config = dict(
    model='image classifier',
    targets=['finding'],
    norm='batchnorm',
    hidden_act='mish',
    depths=[6, 6],
    kernel_size=3,
    avg_pool_shortcut=True,
    widths=[256, 448],
    init='kaiming_normal',
    residual_init='scaled_by_depth',
    learning_rate=0.0023,
    batch_size=256,
    epochs=43.7,
    lr_schedule='poly',
    warmup_steps=840,
)
Rows from block 4 of a small image classifier, named by matrix and row number. Rows with one number belong to one channel. Each number is 200 + 30 x the weight over its row's rms, rounded and kept within 0 to 999. All counts start at 0.
After each channel's rows are labels from the 100 images, of 14848, where the channel reaches its highest value: "strongest on" is what is common among them. Only what is clearly more common there than usual is listed. The data: retinal OCT scans (Kermany 2017).
# convs1: 3x3 conv (model.blocks.4.convs.1.weight, 64x64x3x3, each kernel summed), inputs 0-63
# convs2: expand pointwise conv (model.blocks.4.convs.2.weight, 256x64x1x1, transposed), outputs 0-51

convs1.3,220,194,184,156,219,166,189,212,188,219,220,186,149,151,225,193,162,217,199,174,204,181,175,254,181,149,152,189,186,145,172,156,185,199,146,239,213,186,193,211,169,211,177,216,189,187,175,198,185,193,157,178,253,171,104,194,235,213,208,201,187,168,174,156
convs2.3,210,205,173,180,156,166,187,196,193,221,202,190,222,187,164,265,232,142,202,200,214,182,192,240,245,178,215,220,165,240,225,235,225,204,211,131,241,228,208,185,191,230,218,168,208,186,225,146,249,175,200,178
strongest on: finding: choroidal neovascularization

convs1.15,207,168,201,178,114,212,184,178,251,209,201,221,163,169,175,195,185,207,206,215,139,203,182,265,182,243,194,272,246,147,224,179,191,193,184,236,223,187,186,176,195,178,233,149,180,186,188,199,214,196,197,171,252,236,217,200,195,158,228,154,206,182,231,192
convs2.15,212,190,191,184,222,199,139,190,243,163,269,244,204,174,169,192,222,188,213,188,180,165,170,181,209,207,226,202,153,184,183,192,201,219,146,177,206,200,193,203,157,207,133,228,212,169,159,210,242,167,208,172
strongest on: finding: diabetic macular edema

convs1.0,226,167,125,182,212,216,183,238,240,145,190,199,201,220,191,201,198,244,221,131,183,150,205,215,171,163,237,201,227,144,212,257,213,180,240,136,199,209,208,221,191,200,193,168,212,226,255,220,203,186,182,166,264,219,202,184,160,191,199,175,213,193,205,182
convs2.0,187,192,196,190,172,175,189,192,186,218,178,139,155,210,177,232,231,174,184,217,176,224,218,203,196,147,205,213,213,146,253,189,187,215,206,134,176,202,215,199,228,207,190,203,169,241,163,220,256,129,194,173
strongest on: finding: choroidal neovascularization; finding: diabetic macular edema

convs1.29,209,185,172,241,199,213,167,176,161,215,155,202,200,218,140,138,233,134,177,201,213,184,181,171,162,154,182,220,154,170,194,206,181,183,186,193,247,158,191,209,182,171,163,197,188,189,219,156,233,175,236,131,165,190,161,199,208,186,219,178,252,159,211,210
convs2.29,208,152,191,185,227,206,226,206,223,265,240,223,205,204,194,212,203,170,199,161,254,241,190,182,173,199,201,179,157,239,168,214,210,143,191,185,226,191,158,206,140,167,211,199,165,189,215,229,190,256,206,204
strongest on: finding: drusen

convs1.14,237,220,156,163,265,235,212,179,192,204,244,222,226,222,194,177,225,190,200,162,141,211,192,218,161,181,157,228,196,176,206,212,250,185,185,200,212,178,209,213,218,108,149,222,253,134,180,175,211,187,205,196,217,228,197,185,174,151,224,221,203,211,171,189
convs2.14,198,239,218,202,192,169,184,180,169,213,222,169,172,182,185,214,164,216,193,193,164,184,194,146,161,204,161,186,184,209,184,222,277,210,124,182,221,191,224,198,242,188,160,170,172,219,147,154,179,204,163,224
strongest on: finding: diabetic macular edema

convs1.53,218,232,172,171,211,201,241,211,190,161,231,209,218,244,235,189,207,210,176,158,197,192,165,220,186,190,220,208,162,186,273,222,170,215,188,146,184,172,226,210,191,178,191,218,235,162,259,233,242,205,244,178,233,161,170,196,177,186,153,269,166,181,170,156
convs2.53,226,222,161,204,225,156,180,204,208,210,183,172,157,179,238,187,155,188,194,167,194,221,262,183,257,125,237,194,199,182,180,280,223,172,156,193,221,209,173,208,182,209,193,291,214,161,199,179,202,237,211,138
strongest on: finding: diabetic macular edema

convs1.58,182,189,187,202,225,192,216,191,145,186,190,244,179,172,236,160,168,192,108,197,224,175,180,203,228,178,179,180,145,187,174,176,190,187,156,208,214,186,214,191,192,183,193,233,196,203,270,213,219,149,219,211,209,186,146,159,268,180,167,246,162,165,195,190
convs2.58,168,216,161,171,167,172,258,215,188,176,203,153,217,217,180,198,194,161,204,179,244,219,178,193,227,204,181,188,174,196,227,166,246,108,228,208,192,222,168,187,173,191,255,195,230,207,210,159,203,183,140,229
strongest on: finding: choroidal neovascularization; finding: drusen

convs1.56,198,201,168,179,241,218,185,192,153,189,190,175,228,214,186,174,173,201,198,179,266,190,153,233,194,194,202,166,205,150,200,214,169,198,208,180,154,199,196,197,230,198,173,198,147,226,241,251,191,153,230,186,235,191,204,192,158,175,174,182,175,237,117,122
convs2.56,212,160,222,224,167,153,154,214,193,198,168,231,186,181,182,208,190,184,203,209,150,230,213,215,155,184,97,192,230,195,202,243,214,217,172,220,162,223,216,180,196,198,188,199,230,149,190,208,198,172,176,181
strongest on: finding: choroidal neovascularization

convs1.24,224,171,180,179,149,195,175,134,197,184,171,175,166,228,183,185,163,163,229,190,160,239,231,204,216,185,142,192,176,158,201,217,191,185,170,168,240,157,206,182,149,170,196,217,190,204,168,238,212,213,257,215,217,154,190,227,226,227,164,257,174,249,214,174
convs2.24,175,201,231,224,156,243,237,244,212,200,141,177,167,216,182,200,208,167,235,218,183,156,179,197,231,158,153,228,208,207,180,225,223,207,203,206,168,209,231,202,213,176,206,246,158,185,212,241,253,168,223,280
strongest on: finding: choroidal neovascularization

convs1.35,173,203,189,188,243,187,205,208,151,135,171,223,209,187,214,189,203,202,184,163,215,175,232,189,213,198,210,157,160,235,188,278,206,213,170,156,207,157,215,225,214,205,203,219,161,219,206,186,299,190,215,160,177,146,170,188,224,183,203,250,227,209,192,246
convs2.35,154,219,152,194,230,246,222,163,226,233,235,163,218,272,212,222,192,225,217,221,214,193,223,165,197,209,183,157,184,218,225,247,138,174,219,209,180,158,148,187,200,176,161,239,183,190,213,202,260,153,139,171
strongest on: finding: diabetic macular edema

convs1.27,173,153,213,177,130,164,199,164,190,211,162,172,174,195,212,184,180,145,163,230,221,253,219,191,215,214,139,191,175,139,229,149,184,207,148,193,185,213,224,133,200,195,198,200,185,177,171,247,158,185,203,171,215,187,182,172,237,243,231,209,200,181,204,214
convs2.27,199,176,227,194,223,198,202,140,191,216,208,203,204,188,230,231,211,191,208,226,142,184,234,261,211,153,211,170,159,178,209,204,253,187,175,170,235,183,236,238,256,180,152,238,287,217,166,213,185,188,153,187
strongest on: finding: drusen

convs1.9,201,167,261,224,225,174,186,195,209,220,191,160,206,149,205,175,252,173,178,186,176,158,240,160,174,202,141,183,189,157,192,196,207,226,184,176,159,110,183,191,203,193,213,173,171,186,188,171,187,272,209,209,178,241,178,180,253,163,213,178,207,196,228,210
convs2.9,265,201,223,224,179,225,169,202,177,232,230,208,223,98,180,222,189,220,152,214,214,229,182,221,265,195,185,212,172,206,205,166,179,200,220,185,240,169,159,225,209,187,199,201,201,220,192,176,189,194,164,172
strongest on: finding: choroidal neovascularization

convs1.10,197,210,177,165,134,236,209,235,174,144,184,205,193,181,195,189,159,223,204,180,156,145,208,200,203,201,216,172,143,185,175,201,189,156,235,182,180,202,241,189,179,205,204,180,65,228,235,189,215,198,197,217,196,189,196,188,205,218,189,253,185,203,200,208
convs2.10,200,259,204,211,133,192,219,195,144,190,198,112,225,241,194,209,169,234,192,216,231,186,191,142,248,237,140,188,213,208,164,217,180,185,210,188,141,242,153,189,226,181,167,202,175,191,168,175,245,183,176,175
strongest on: finding: diabetic macular edema

convs1.31,181,194,143,212,190,195,184,205,175,238,241,183,195,137,183,220,190,188,233,220,215,210,159,231,164,193,217,180,247,133,199,210,167,241,236,181,159,187,247,164,219,195,203,200,201,167,202,247,180,145,183,214,283,164,192,179,177,159,208,174,223,215,230,217
convs2.31,256,169,150,152,209,170,154,231,245,246,175,226,278,191,181,218,199,208,165,237,177,163,202,194,180,232,179,226,241,182,181,170,239,206,248,231,163,155,206,277,239,209,194,211,185,215,203,195,238,165,172,200
strongest on: finding: choroidal neovascularization

convs1.21,192,200,159,184,185,204,146,201,194,151,174,169,191,177,177,208,174,212,243,180,228,179,229,138,152,184,184,183,175,172,141,199,194,222,190,195,152,200,262,172,164,255,216,159,183,236,154,209,205,176,197,228,206,166,261,199,229,182,172,249,174,212,234,207
convs2.21,159,234,188,203,235,146,244,259,174,137,268,145,243,161,243,231,233,211,276,174,167,152,185,187,191,167,220,194,195,217,151,171,227,204,201,213,203,176,213,256,185,213,155,217,220,180,170,203,224,186,165,197
strongest on: finding: drusen

convs1.60,228,170,271,196,193,219,167,238,204,141,162,189,216,203,170,201,170,199,181,208,185,173,174,222,141,219,251,184,184,209,171,191,247,181,178,220,133,182,147,245,219,213,224,163,206,220,194,214,218,243,185,199,184,238,209,194,224,236,168,187,133,155,183,200
convs2.60,193,200,150,233,218,153,176,214,188,187,202,166,152,200,179,132,225,163,221,229,197,167,194,193,162,188,165,172,220,151,229,204,163,207,209,231,175,203,221,117,188,178,196,186,144,164,202,168,196,156,216,219
strongest on: finding: choroidal neovascularization

convs1.59,220,175,215,206,191,231,149,243,171,170,274,159,141,161,143,228,172,254,205,159,183,210,220,157,159,185,221,202,191,184,130,174,186,197,173,136,183,235,210,196,190,231,215,170,184,235,177,184,176,191,186,192,225,154,190,204,203,216,218,191,186,214,202,177
convs2.59,208,200,211,214,219,231,250,213,225,238,232,155,221,156,202,203,218,213,203,225,209,166,201,260,187,200,213,221,172,131,226,186,195,185,233,204,205,242,213,242,197,209,255,175,181,194,228,118,262,192,181,238
strongest on: finding: normal

convs1.17,220,182,222,170,191,231,183,212,205,239,197,226,173,182,179,215,150,197,200,159,126,181,212,179,176,167,200,203,211,232,191,184,182,136,203,181,210,210,174,175,185,166,188,200,209,244,287,206,278,189,177,200,160,184,222,229,171,179,167,252,159,157,214,188
convs2.17,125,276,195,197,199,149,202,282,163,170,232,235,195,256,199,164,160,180,190,181,165,219,221,180,195,193,211,221,172,197,187,165,205,218,193,165,189,188,201,172,204,219,133,201,211,208,142,197,243,238,192,150
strongest on: finding: diabetic macular edema

convs1.18,149,241,190,182,129,179,191,174,158,232,176,174,165,160,208,192,189,201,243,184,244,206,150,210,189,179,206,165,179,150,156,154,195,240,183,170,160,197,249,178,164,241,205,178,194,239,184,165,167,229,161,246,186,201,167,185,213,195,178,188,205,160,209,224
convs2.18,198,181,236,235,198,215,139,212,120,178,190,193,269,197,244,237,188,204,150,200,240,218,200,222,263,212,209,165,233,191,180,210,180,228,198,178,189,228,185,231,218,198,206,191,235,197,220,219,192,256,186,247
strongest on: finding: choroidal neovascularization; finding: drusen

convs1.36,192,191,122,174,236,213,167,214,200,145,242,239,179,210,212,239,163,226,198,140,184,146,154,205,182,224,200,203,177,170,203,238,184,192,210,156,202,211,187,207,227,205,220,214,205,183,224,233,224,152,222,189,256,167,241,193,187,183,209,247,136,239,193,171
convs2.36,220,239,185,230,200,149,184,170,179,173,159,209,232,252,183,160,224,196,177,132,159,176,189,180,201,137,197,250,247,223,193,233,168,164,202,244,212,264,184,218,168,234,224,212,204,166,211,208,184,202,187,157
strongest on: finding: choroidal neovascularization

convs1.43,203,162,200,140,220,243,233,208,248,214,187,137,237,221,189,199,225,234,213,159,170,189,217,175,147,198,199,153,197,206,188,162,192,199,195,239,184,170,144,195,155,184,272,155,161,203,197,152,186,229,198,224,218,220,220,195,239,186,161,186,161,190,208,167
convs2.43,212,237,175,222,176,168,182,157,216,156,103,197,187,182,196,218,182,220,172,267,213,179,202,162,183,192,197,227,215,189,217,144,231,251,179,149,146,155,184,224,224,182,231,228,185,210,168,216,246,186,174,204
strongest on: finding: choroidal neovascularization

convs1.57,199,173,195,164,211,211,210,190,181,165,181,196,233,215,243,181,232,195,211,160,148,154,201,191,179,172,213,186,165,181,240,200,197,188,203,148,186,212,277,125,201,191,189,226,147,211,236,180,249,193,203,191,225,207,182,187,232,188,185,285,151,223,235,219
convs2.57,202,212,211,217,220,178,216,198,184,212,148,175,262,187,206,200,184,236,188,210,185,164,246,188,171,169,210,183,184,142,213,204,195,168,177,155,177,187,208,202,213,162,211,248,210,213,242,265,130,201,153,191
strongest on: finding: diabetic macular edema

convs1.6,205,211,185,233,203,214,183,163,179,196,147,159,163,151,176,204,224,180,196,143,207,224,240,163,165,211,202,179,198,145,152,210,185,206,215,214,184,204,246,208,189,197,231,191,164,200,89,164,245,186,174,192,186,207,233,179,221,222,225,236,225,216,200,250
convs2.6,185,172,156,104,190,145,217,252,167,184,201,203,215,203,220,175,184,220,178,181,215,218,231,168,224,205,234,197,193,231,158,178,223,186,242,190,221,221,225,194,215,215,229,181,218,181,242,236,196,249,207,200
strongest on: finding: choroidal neovascularization; finding: drusen

convs1.20,209,177,226,155,168,199,206,206,192,180,191,195,166,176,169,158,135,224,151,238,167,186,196,222,202,170,253,126,192,184,148,192,231,177,208,182,215,224,191,200,203,204,210,188,142,230,171,157,159,191,218,210,157,188,235,198,182,232,241,220,164,189,186,128
convs2.20,193,169,231,189,195,211,237,179,135,197,192,178,189,217,219,220,288,207,135,225,251,203,220,228,173,220,177,205,154,180,205,165,205,199,201,221,232,265,182,173,194,193,180,205,187,204,269,181,148,167,203,161
strongest on: finding: drusen

convs1.1,156,168,206,245,214,201,189,177,163,223,165,182,199,183,205,181,207,179,241,202,175,246,240,195,174,200,186,193,213,185,185,184,138,200,141,196,173,192,241,203,194,248,170,249,171,289,182,255,253,181,232,165,201,243,174,222,235,227,188,195,201,202,233,207
convs2.1,231,154,216,245,192,186,229,216,157,161,203,209,208,177,131,156,255,179,181,221,197,210,184,207,175,175,188,269,210,223,201,233,218,219,173,233,257,217,200,224,255,147,127,210,257,177,226,172,233,250,176,192
strongest on: finding: drusen

convs1.13,181,191,218,174,166,206,205,207,172,266,226,230,224,230,134,187,185,144,168,195,182,171,187,147,183,190,211,172,163,195,169,222,150,227,219,161,227,130,192,232,169,138,211,192,210,217,148,168,203,191,215,182,193,232,186,160,179,184,214,184,201,178,150,228
convs2.13,259,169,240,209,213,206,228,176,213,124,221,200,208,245,192,233,201,242,196,229,220,216,158,165,194,207,204,200,205,215,182,142,251,196,221,213,193,232,171,208,190,172,186,175,223,159,255,211,226,218,229,159
strongest on: finding: diabetic macular edema

convs1.63,177,185,247,182,158,195,194,175,234,203,167,174,184,127,216,192,196,174,178,192,192,179,219,208,173,235,164,151,162,175,207,146,202,182,208,281,218,175,237,168,198,212,174,219,127,212,121,178,205,218,195,159,201,212,206,216,174,207,200,211,249,182,216,182
convs2.63,144,167,241,144,171,156,139,216,177,159,260,263,198,224,187,201,176,177,170,215,222,212,229,167,178,182,205,217,186,193,73,178,213,253,177,190,196,202,160,172,228,204,157,174,197,235,206,214,170,150,222,219
strongest on: finding: drusen

convs1.11,230,168,203,146,153,191,180,164,155,226,215,183,204,188,157,158,210,229,201,205,156,199,226,188,204,184,211,194,195,170,155,122,191,216,215,137,172,227,206,207,112,165,157,195,211,238,185,191,163,186,163,215,182,175,219,183,179,151,194,188,180,170,226,196
convs2.11,190,147,172,209,151,206,153,208,183,197,209,211,225,239,172,189,207,249,181,199,239,194,210,192,186,200,214,141,223,145,179,143,200,225,205,200,191,189,194,149,170,147,181,186,196,196,181,238,219,238,237,226
strongest on: finding: normal

convs1.52,227,176,226,192,194,241,214,200,182,183,226,210,150,203,192,180,212,232,199,157,234,162,231,206,254,203,147,173,189,199,175,178,235,230,189,178,220,174,166,213,138,138,217,229,158,246,124,216,203,221,174,169,181,204,205,178,189,219,228,196,141,252,179,215
convs2.52,143,192,203,197,143,210,194,268,162,164,245,178,199,200,243,240,153,233,243,208,215,187,214,226,225,209,195,188,221,217,234,222,183,214,182,228,146,192,184,264,183,237,185,195,228,218,223,223,186,207,199,185
strongest on: finding: choroidal neovascularization

convs1.42,164,188,197,185,199,191,148,208,172,219,240,202,199,198,166,220,186,195,227,203,174,238,159,220,198,221,200,157,212,204,194,188,156,232,154,242,127,151,157,208,178,178,190,181,154,181,184,175,216,168,174,173,157,217,127,185,175,236,206,191,176,132,241,181
convs2.42,166,241,197,156,176,286,173,199,191,197,145,187,197,242,138,214,182,152,194,211,187,195,238,235,210,193,181,174,171,236,177,215,167,189,208,209,152,185,219,133,190,204,204,213,157,212,193,215,135,186,232,241
strongest on: finding: diabetic macular edema

convs1.46,204,138,209,225,186,224,199,180,242,197,207,210,208,172,193,182,129,124,187,230,210,200,201,212,182,211,186,189,204,163,181,196,207,203,163,240,233,196,180,103,142,215,219,213,197,219,125,170,203,196,173,228,143,163,178,196,205,199,215,231,188,167,193,187
convs2.46,203,176,206,194,226,225,248,160,170,219,227,197,189,231,236,230,269,209,230,200,187,201,256,192,155,217,217,213,219,153,160,211,166,151,166,174,228,272,191,207,233,160,211,179,196,217,240,205,169,232,191,178
strongest on: finding: drusen

convs1.25,245,186,199,166,180,206,216,172,210,178,184,233,178,271,259,171,200,207,183,183,244,192,178,210,238,217,176,250,208,182,194,232,223,251,191,222,208,230,219,199,185,155,184,159,215,201,233,234,178,269,254,247,185,182,195,251,205,219,145,244,225,188,181,203
convs2.25,182,221,152,138,134,161,225,162,194,146,209,205,201,252,190,272,197,157,183,186,160,231,242,216,198,232,161,162,199,199,167,178,174,159,219,180,164,186,125,172,180,168,200,200,260,173,126,221,213,152,200,177
strongest on: finding: diabetic macular edema

convs1.30,138,196,226,207,196,222,262,224,203,185,150,174,142,136,212,215,209,176,168,224,221,210,229,235,203,216,201,158,227,210,209,274,194,219,165,278,220,197,223,206,213,197,162,211,251,229,211,172,211,221,199,190,227,220,157,212,237,198,204,220,194,169,223,238
convs2.30,191,225,230,171,207,156,212,219,205,179,189,177,186,176,194,168,213,171,187,217,201,218,183,215,206,261,174,166,196,164,212,210,251,178,111,164,176,227,233,155,191,240,219,182,159,224,183,219,170,238,160,216
strongest on: finding: diabetic macular edema

convs1.62,201,138,227,150,151,179,180,210,249,186,210,158,179,197,238,187,205,218,193,214,176,167,201,160,243,216,192,188,251,212,220,203,235,193,161,256,158,265,234,189,197,207,206,152,143,183,222,168,182,227,232,217,248,158,208,222,190,172,177,192,197,176,241,202
convs2.62,228,193,229,210,192,181,190,175,135,148,160,208,168,154,174,175,194,221,187,201,205,226,196,210,220,220,203,202,177,248,218,134,191,152,200,192,190,169,214,194,238,201,209,177,204,219,227,167,143,217,177,196
strongest on: finding: diabetic macular edema

convs1.49,219,203,209,202,239,210,178,153,154,264,195,245,228,197,178,156,188,137,204,193,187,160,167,188,219,188,216,223,219,186,223,212,168,211,177,240,199,160,198,201,228,204,204,170,194,222,208,155,197,103,212,141,169,210,165,211,178,150,226,198,183,179,156,175
convs2.49,226,135,152,174,266,211,256,197,172,235,188,169,193,242,166,195,228,195,215,233,165,249,134,155,229,208,182,176,163,152,168,222,166,120,190,184,187,220,252,211,199,171,205,188,182,207,259,140,204,215,193,179
strongest on: finding: drusen

convs1.32,231,194,193,224,186,232,218,186,224,228,199,155,213,187,200,198,206,130,228,202,126,181,241,152,152,174,177,218,167,153,157,229,192,222,192,208,236,178,186,223,221,186,233,227,228,206,163,199,195,166,230,153,211,212,243,240,207,230,227,176,240,207,243,260
convs2.32,223,217,194,177,223,162,228,234,254,181,201,207,233,216,209,227,146,224,228,145,178,187,199,176,143,182,208,195,207,187,186,140,238,244,155,183,166,204,166,190,190,251,227,202,148,256,261,216,222,213,231,222
strongest on: finding: drusen

convs1.41,176,181,258,197,234,187,224,189,259,182,201,229,186,222,261,204,220,191,158,241,230,173,229,202,219,204,162,228,203,212,223,173,257,188,198,230,209,258,205,184,154,196,187,204,210,182,258,214,153,268,171,182,192,198,210,218,240,225,203,173,251,155,209,165
convs2.41,175,210,251,200,207,172,150,215,161,214,138,215,184,206,230,228,199,139,239,179,199,213,259,179,256,169,165,185,205,199,213,225,209,211,164,260,186,252,216,275,202,147,196,169,209,171,181,186,180,183,232,170
strongest on: finding: diabetic macular edema

convs1.5,164,223,191,149,206,206,216,215,226,211,196,229,208,190,218,254,225,164,145,202,197,196,169,159,230,163,168,219,177,163,239,191,232,180,214,154,221,247,224,149,152,194,166,203,250,178,143,210,171,144,142,250,185,179,202,168,181,182,196,197,229,195,199,192
convs2.5,165,164,170,208,164,211,177,199,139,146,201,191,200,224,252,190,197,199,208,179,166,217,177,201,202,208,170,181,187,198,241,201,187,193,215,170,156,160,166,192,202,207,135,197,212,158,178,228,189,183,225,201
strongest on: finding: choroidal neovascularization

convs1.8,210,211,181,177,167,179,221,208,218,197,186,189,137,210,173,178,182,133,191,245,183,217,206,225,223,197,107,221,221,191,203,246,203,214,235,180,241,255,204,236,196,195,208,185,223,165,170,174,159,169,234,216,192,188,220,221,165,187,261,209,237,168,192,262
convs2.8,165,216,169,185,217,191,211,144,207,175,168,213,228,229,120,204,163,180,141,230,209,192,186,248,189,200,181,235,243,201,174,164,225,192,204,197,207,209,172,247,225,220,156,209,149,172,235,226,235,271,230,217
strongest on: finding: diabetic macular edema

convs1.19,210,194,192,194,153,186,139,202,204,217,188,176,137,206,191,189,185,167,182,153,230,226,184,145,196,159,203,202,184,212,189,184,209,192,169,213,190,239,167,179,133,161,194,188,256,165,208,174,179,186,217,208,133,147,141,216,180,178,193,208,261,171,206,235
convs2.19,235,192,183,203,156,187,237,216,236,179,248,186,205,190,184,230,186,198,192,212,207,270,231,188,196,198,203,213,176,219,222,227,167,205,149,184,159,220,178,183,183,171,225,175,173,189,151,202,158,247,179,256
strongest on: finding: normal

convs1.23,225,228,173,158,235,217,181,187,171,156,180,217,180,214,258,200,151,217,194,191,216,200,138,200,230,225,197,180,242,203,216,205,186,227,212,144,190,186,176,183,243,209,196,203,207,204,238,219,265,207,185,184,218,193,194,159,206,155,183,252,170,251,156,118
convs2.23,180,220,192,204,189,163,181,209,203,216,210,177,278,178,189,159,213,176,179,192,193,173,189,187,180,151,183,169,254,203,240,173,204,181,172,194,178,224,207,262,140,221,157,224,192,153,184,184,157,190,170,208
strongest on: finding: choroidal neovascularization; finding: drusen

convs1.45,117,205,183,176,147,134,209,191,207,214,139,190,167,180,167,213,185,180,171,174,216,203,167,214,186,187,195,183,165,242,157,176,173,243,160,168,256,185,166,200,147,226,173,209,220,187,197,166,195,208,176,211,182,165,167,206,186,272,182,194,193,196,225,221
convs2.45,158,198,223,194,181,198,212,242,197,201,205,183,217,250,244,253,207,218,231,278,218,178,221,248,222,201,163,283,131,195,220,211,206,175,203,184,196,160,225,184,216,250,195,141,219,254,234,228,186,188,205,221
strongest on: finding: drusen; finding: diabetic macular edema

convs1.38,194,193,140,176,149,170,203,200,198,186,229,178,190,233,222,205,226,195,217,231,219,211,208,187,192,209,193,199,221,133,217,245,181,191,187,158,212,205,224,266,201,214,248,157,179,198,243,220,160,207,272,242,252,193,123,202,158,215,228,205,196,197,212,158
convs2.38,260,199,206,207,174,239,251,174,246,205,201,189,202,200,173,189,198,217,273,210,193,208,225,194,205,208,174,268,205,247,236,181,183,201,206,194,197,211,213,204,215,213,208,202,189,194,199,179,232,198,198,173
strongest on: finding: choroidal neovascularization

convs1.61,209,175,168,191,217,224,220,173,231,154,212,210,238,230,186,249,158,250,220,188,243,172,177,194,192,238,194,211,208,222,240,189,238,138,223,186,198,221,173,154,203,205,191,193,158,165,240,273,201,270,188,167,242,202,197,190,218,220,211,230,215,190,151,160
convs2.61,242,218,134,193,168,204,185,244,152,186,153,211,193,195,225,168,225,213,250,219,128,169,197,163,238,185,147,168,241,247,218,226,194,206,200,177,141,241,236,254,254,200,239,239,205,162,170,196,170,187,197,217
strongest on: finding: choroidal neovascularization

convs1.16,175,221,182,177,207,205,225,194,176,204,204,129,220,206,186,146,177,189,190,170,209,192,221,166,235,172,189,199,161,130,183,169,172,223,182,221,185,189,219,169,178,160,205,235,132,199,155,268,162,208,217,233,220,150,190,182,212,196,201,218,147,265,179,198
convs2.16,198,208,196,246,194,177,235,227,132,205,179,175,222,137,221,220,187,244,201,230,236,202,161,218,185,179,204,203,127,167,189,205,213,187,181,203,176,194,199,218,167,209,198,170,222,188,233,209,197,189,185,219
strongest on: finding: drusen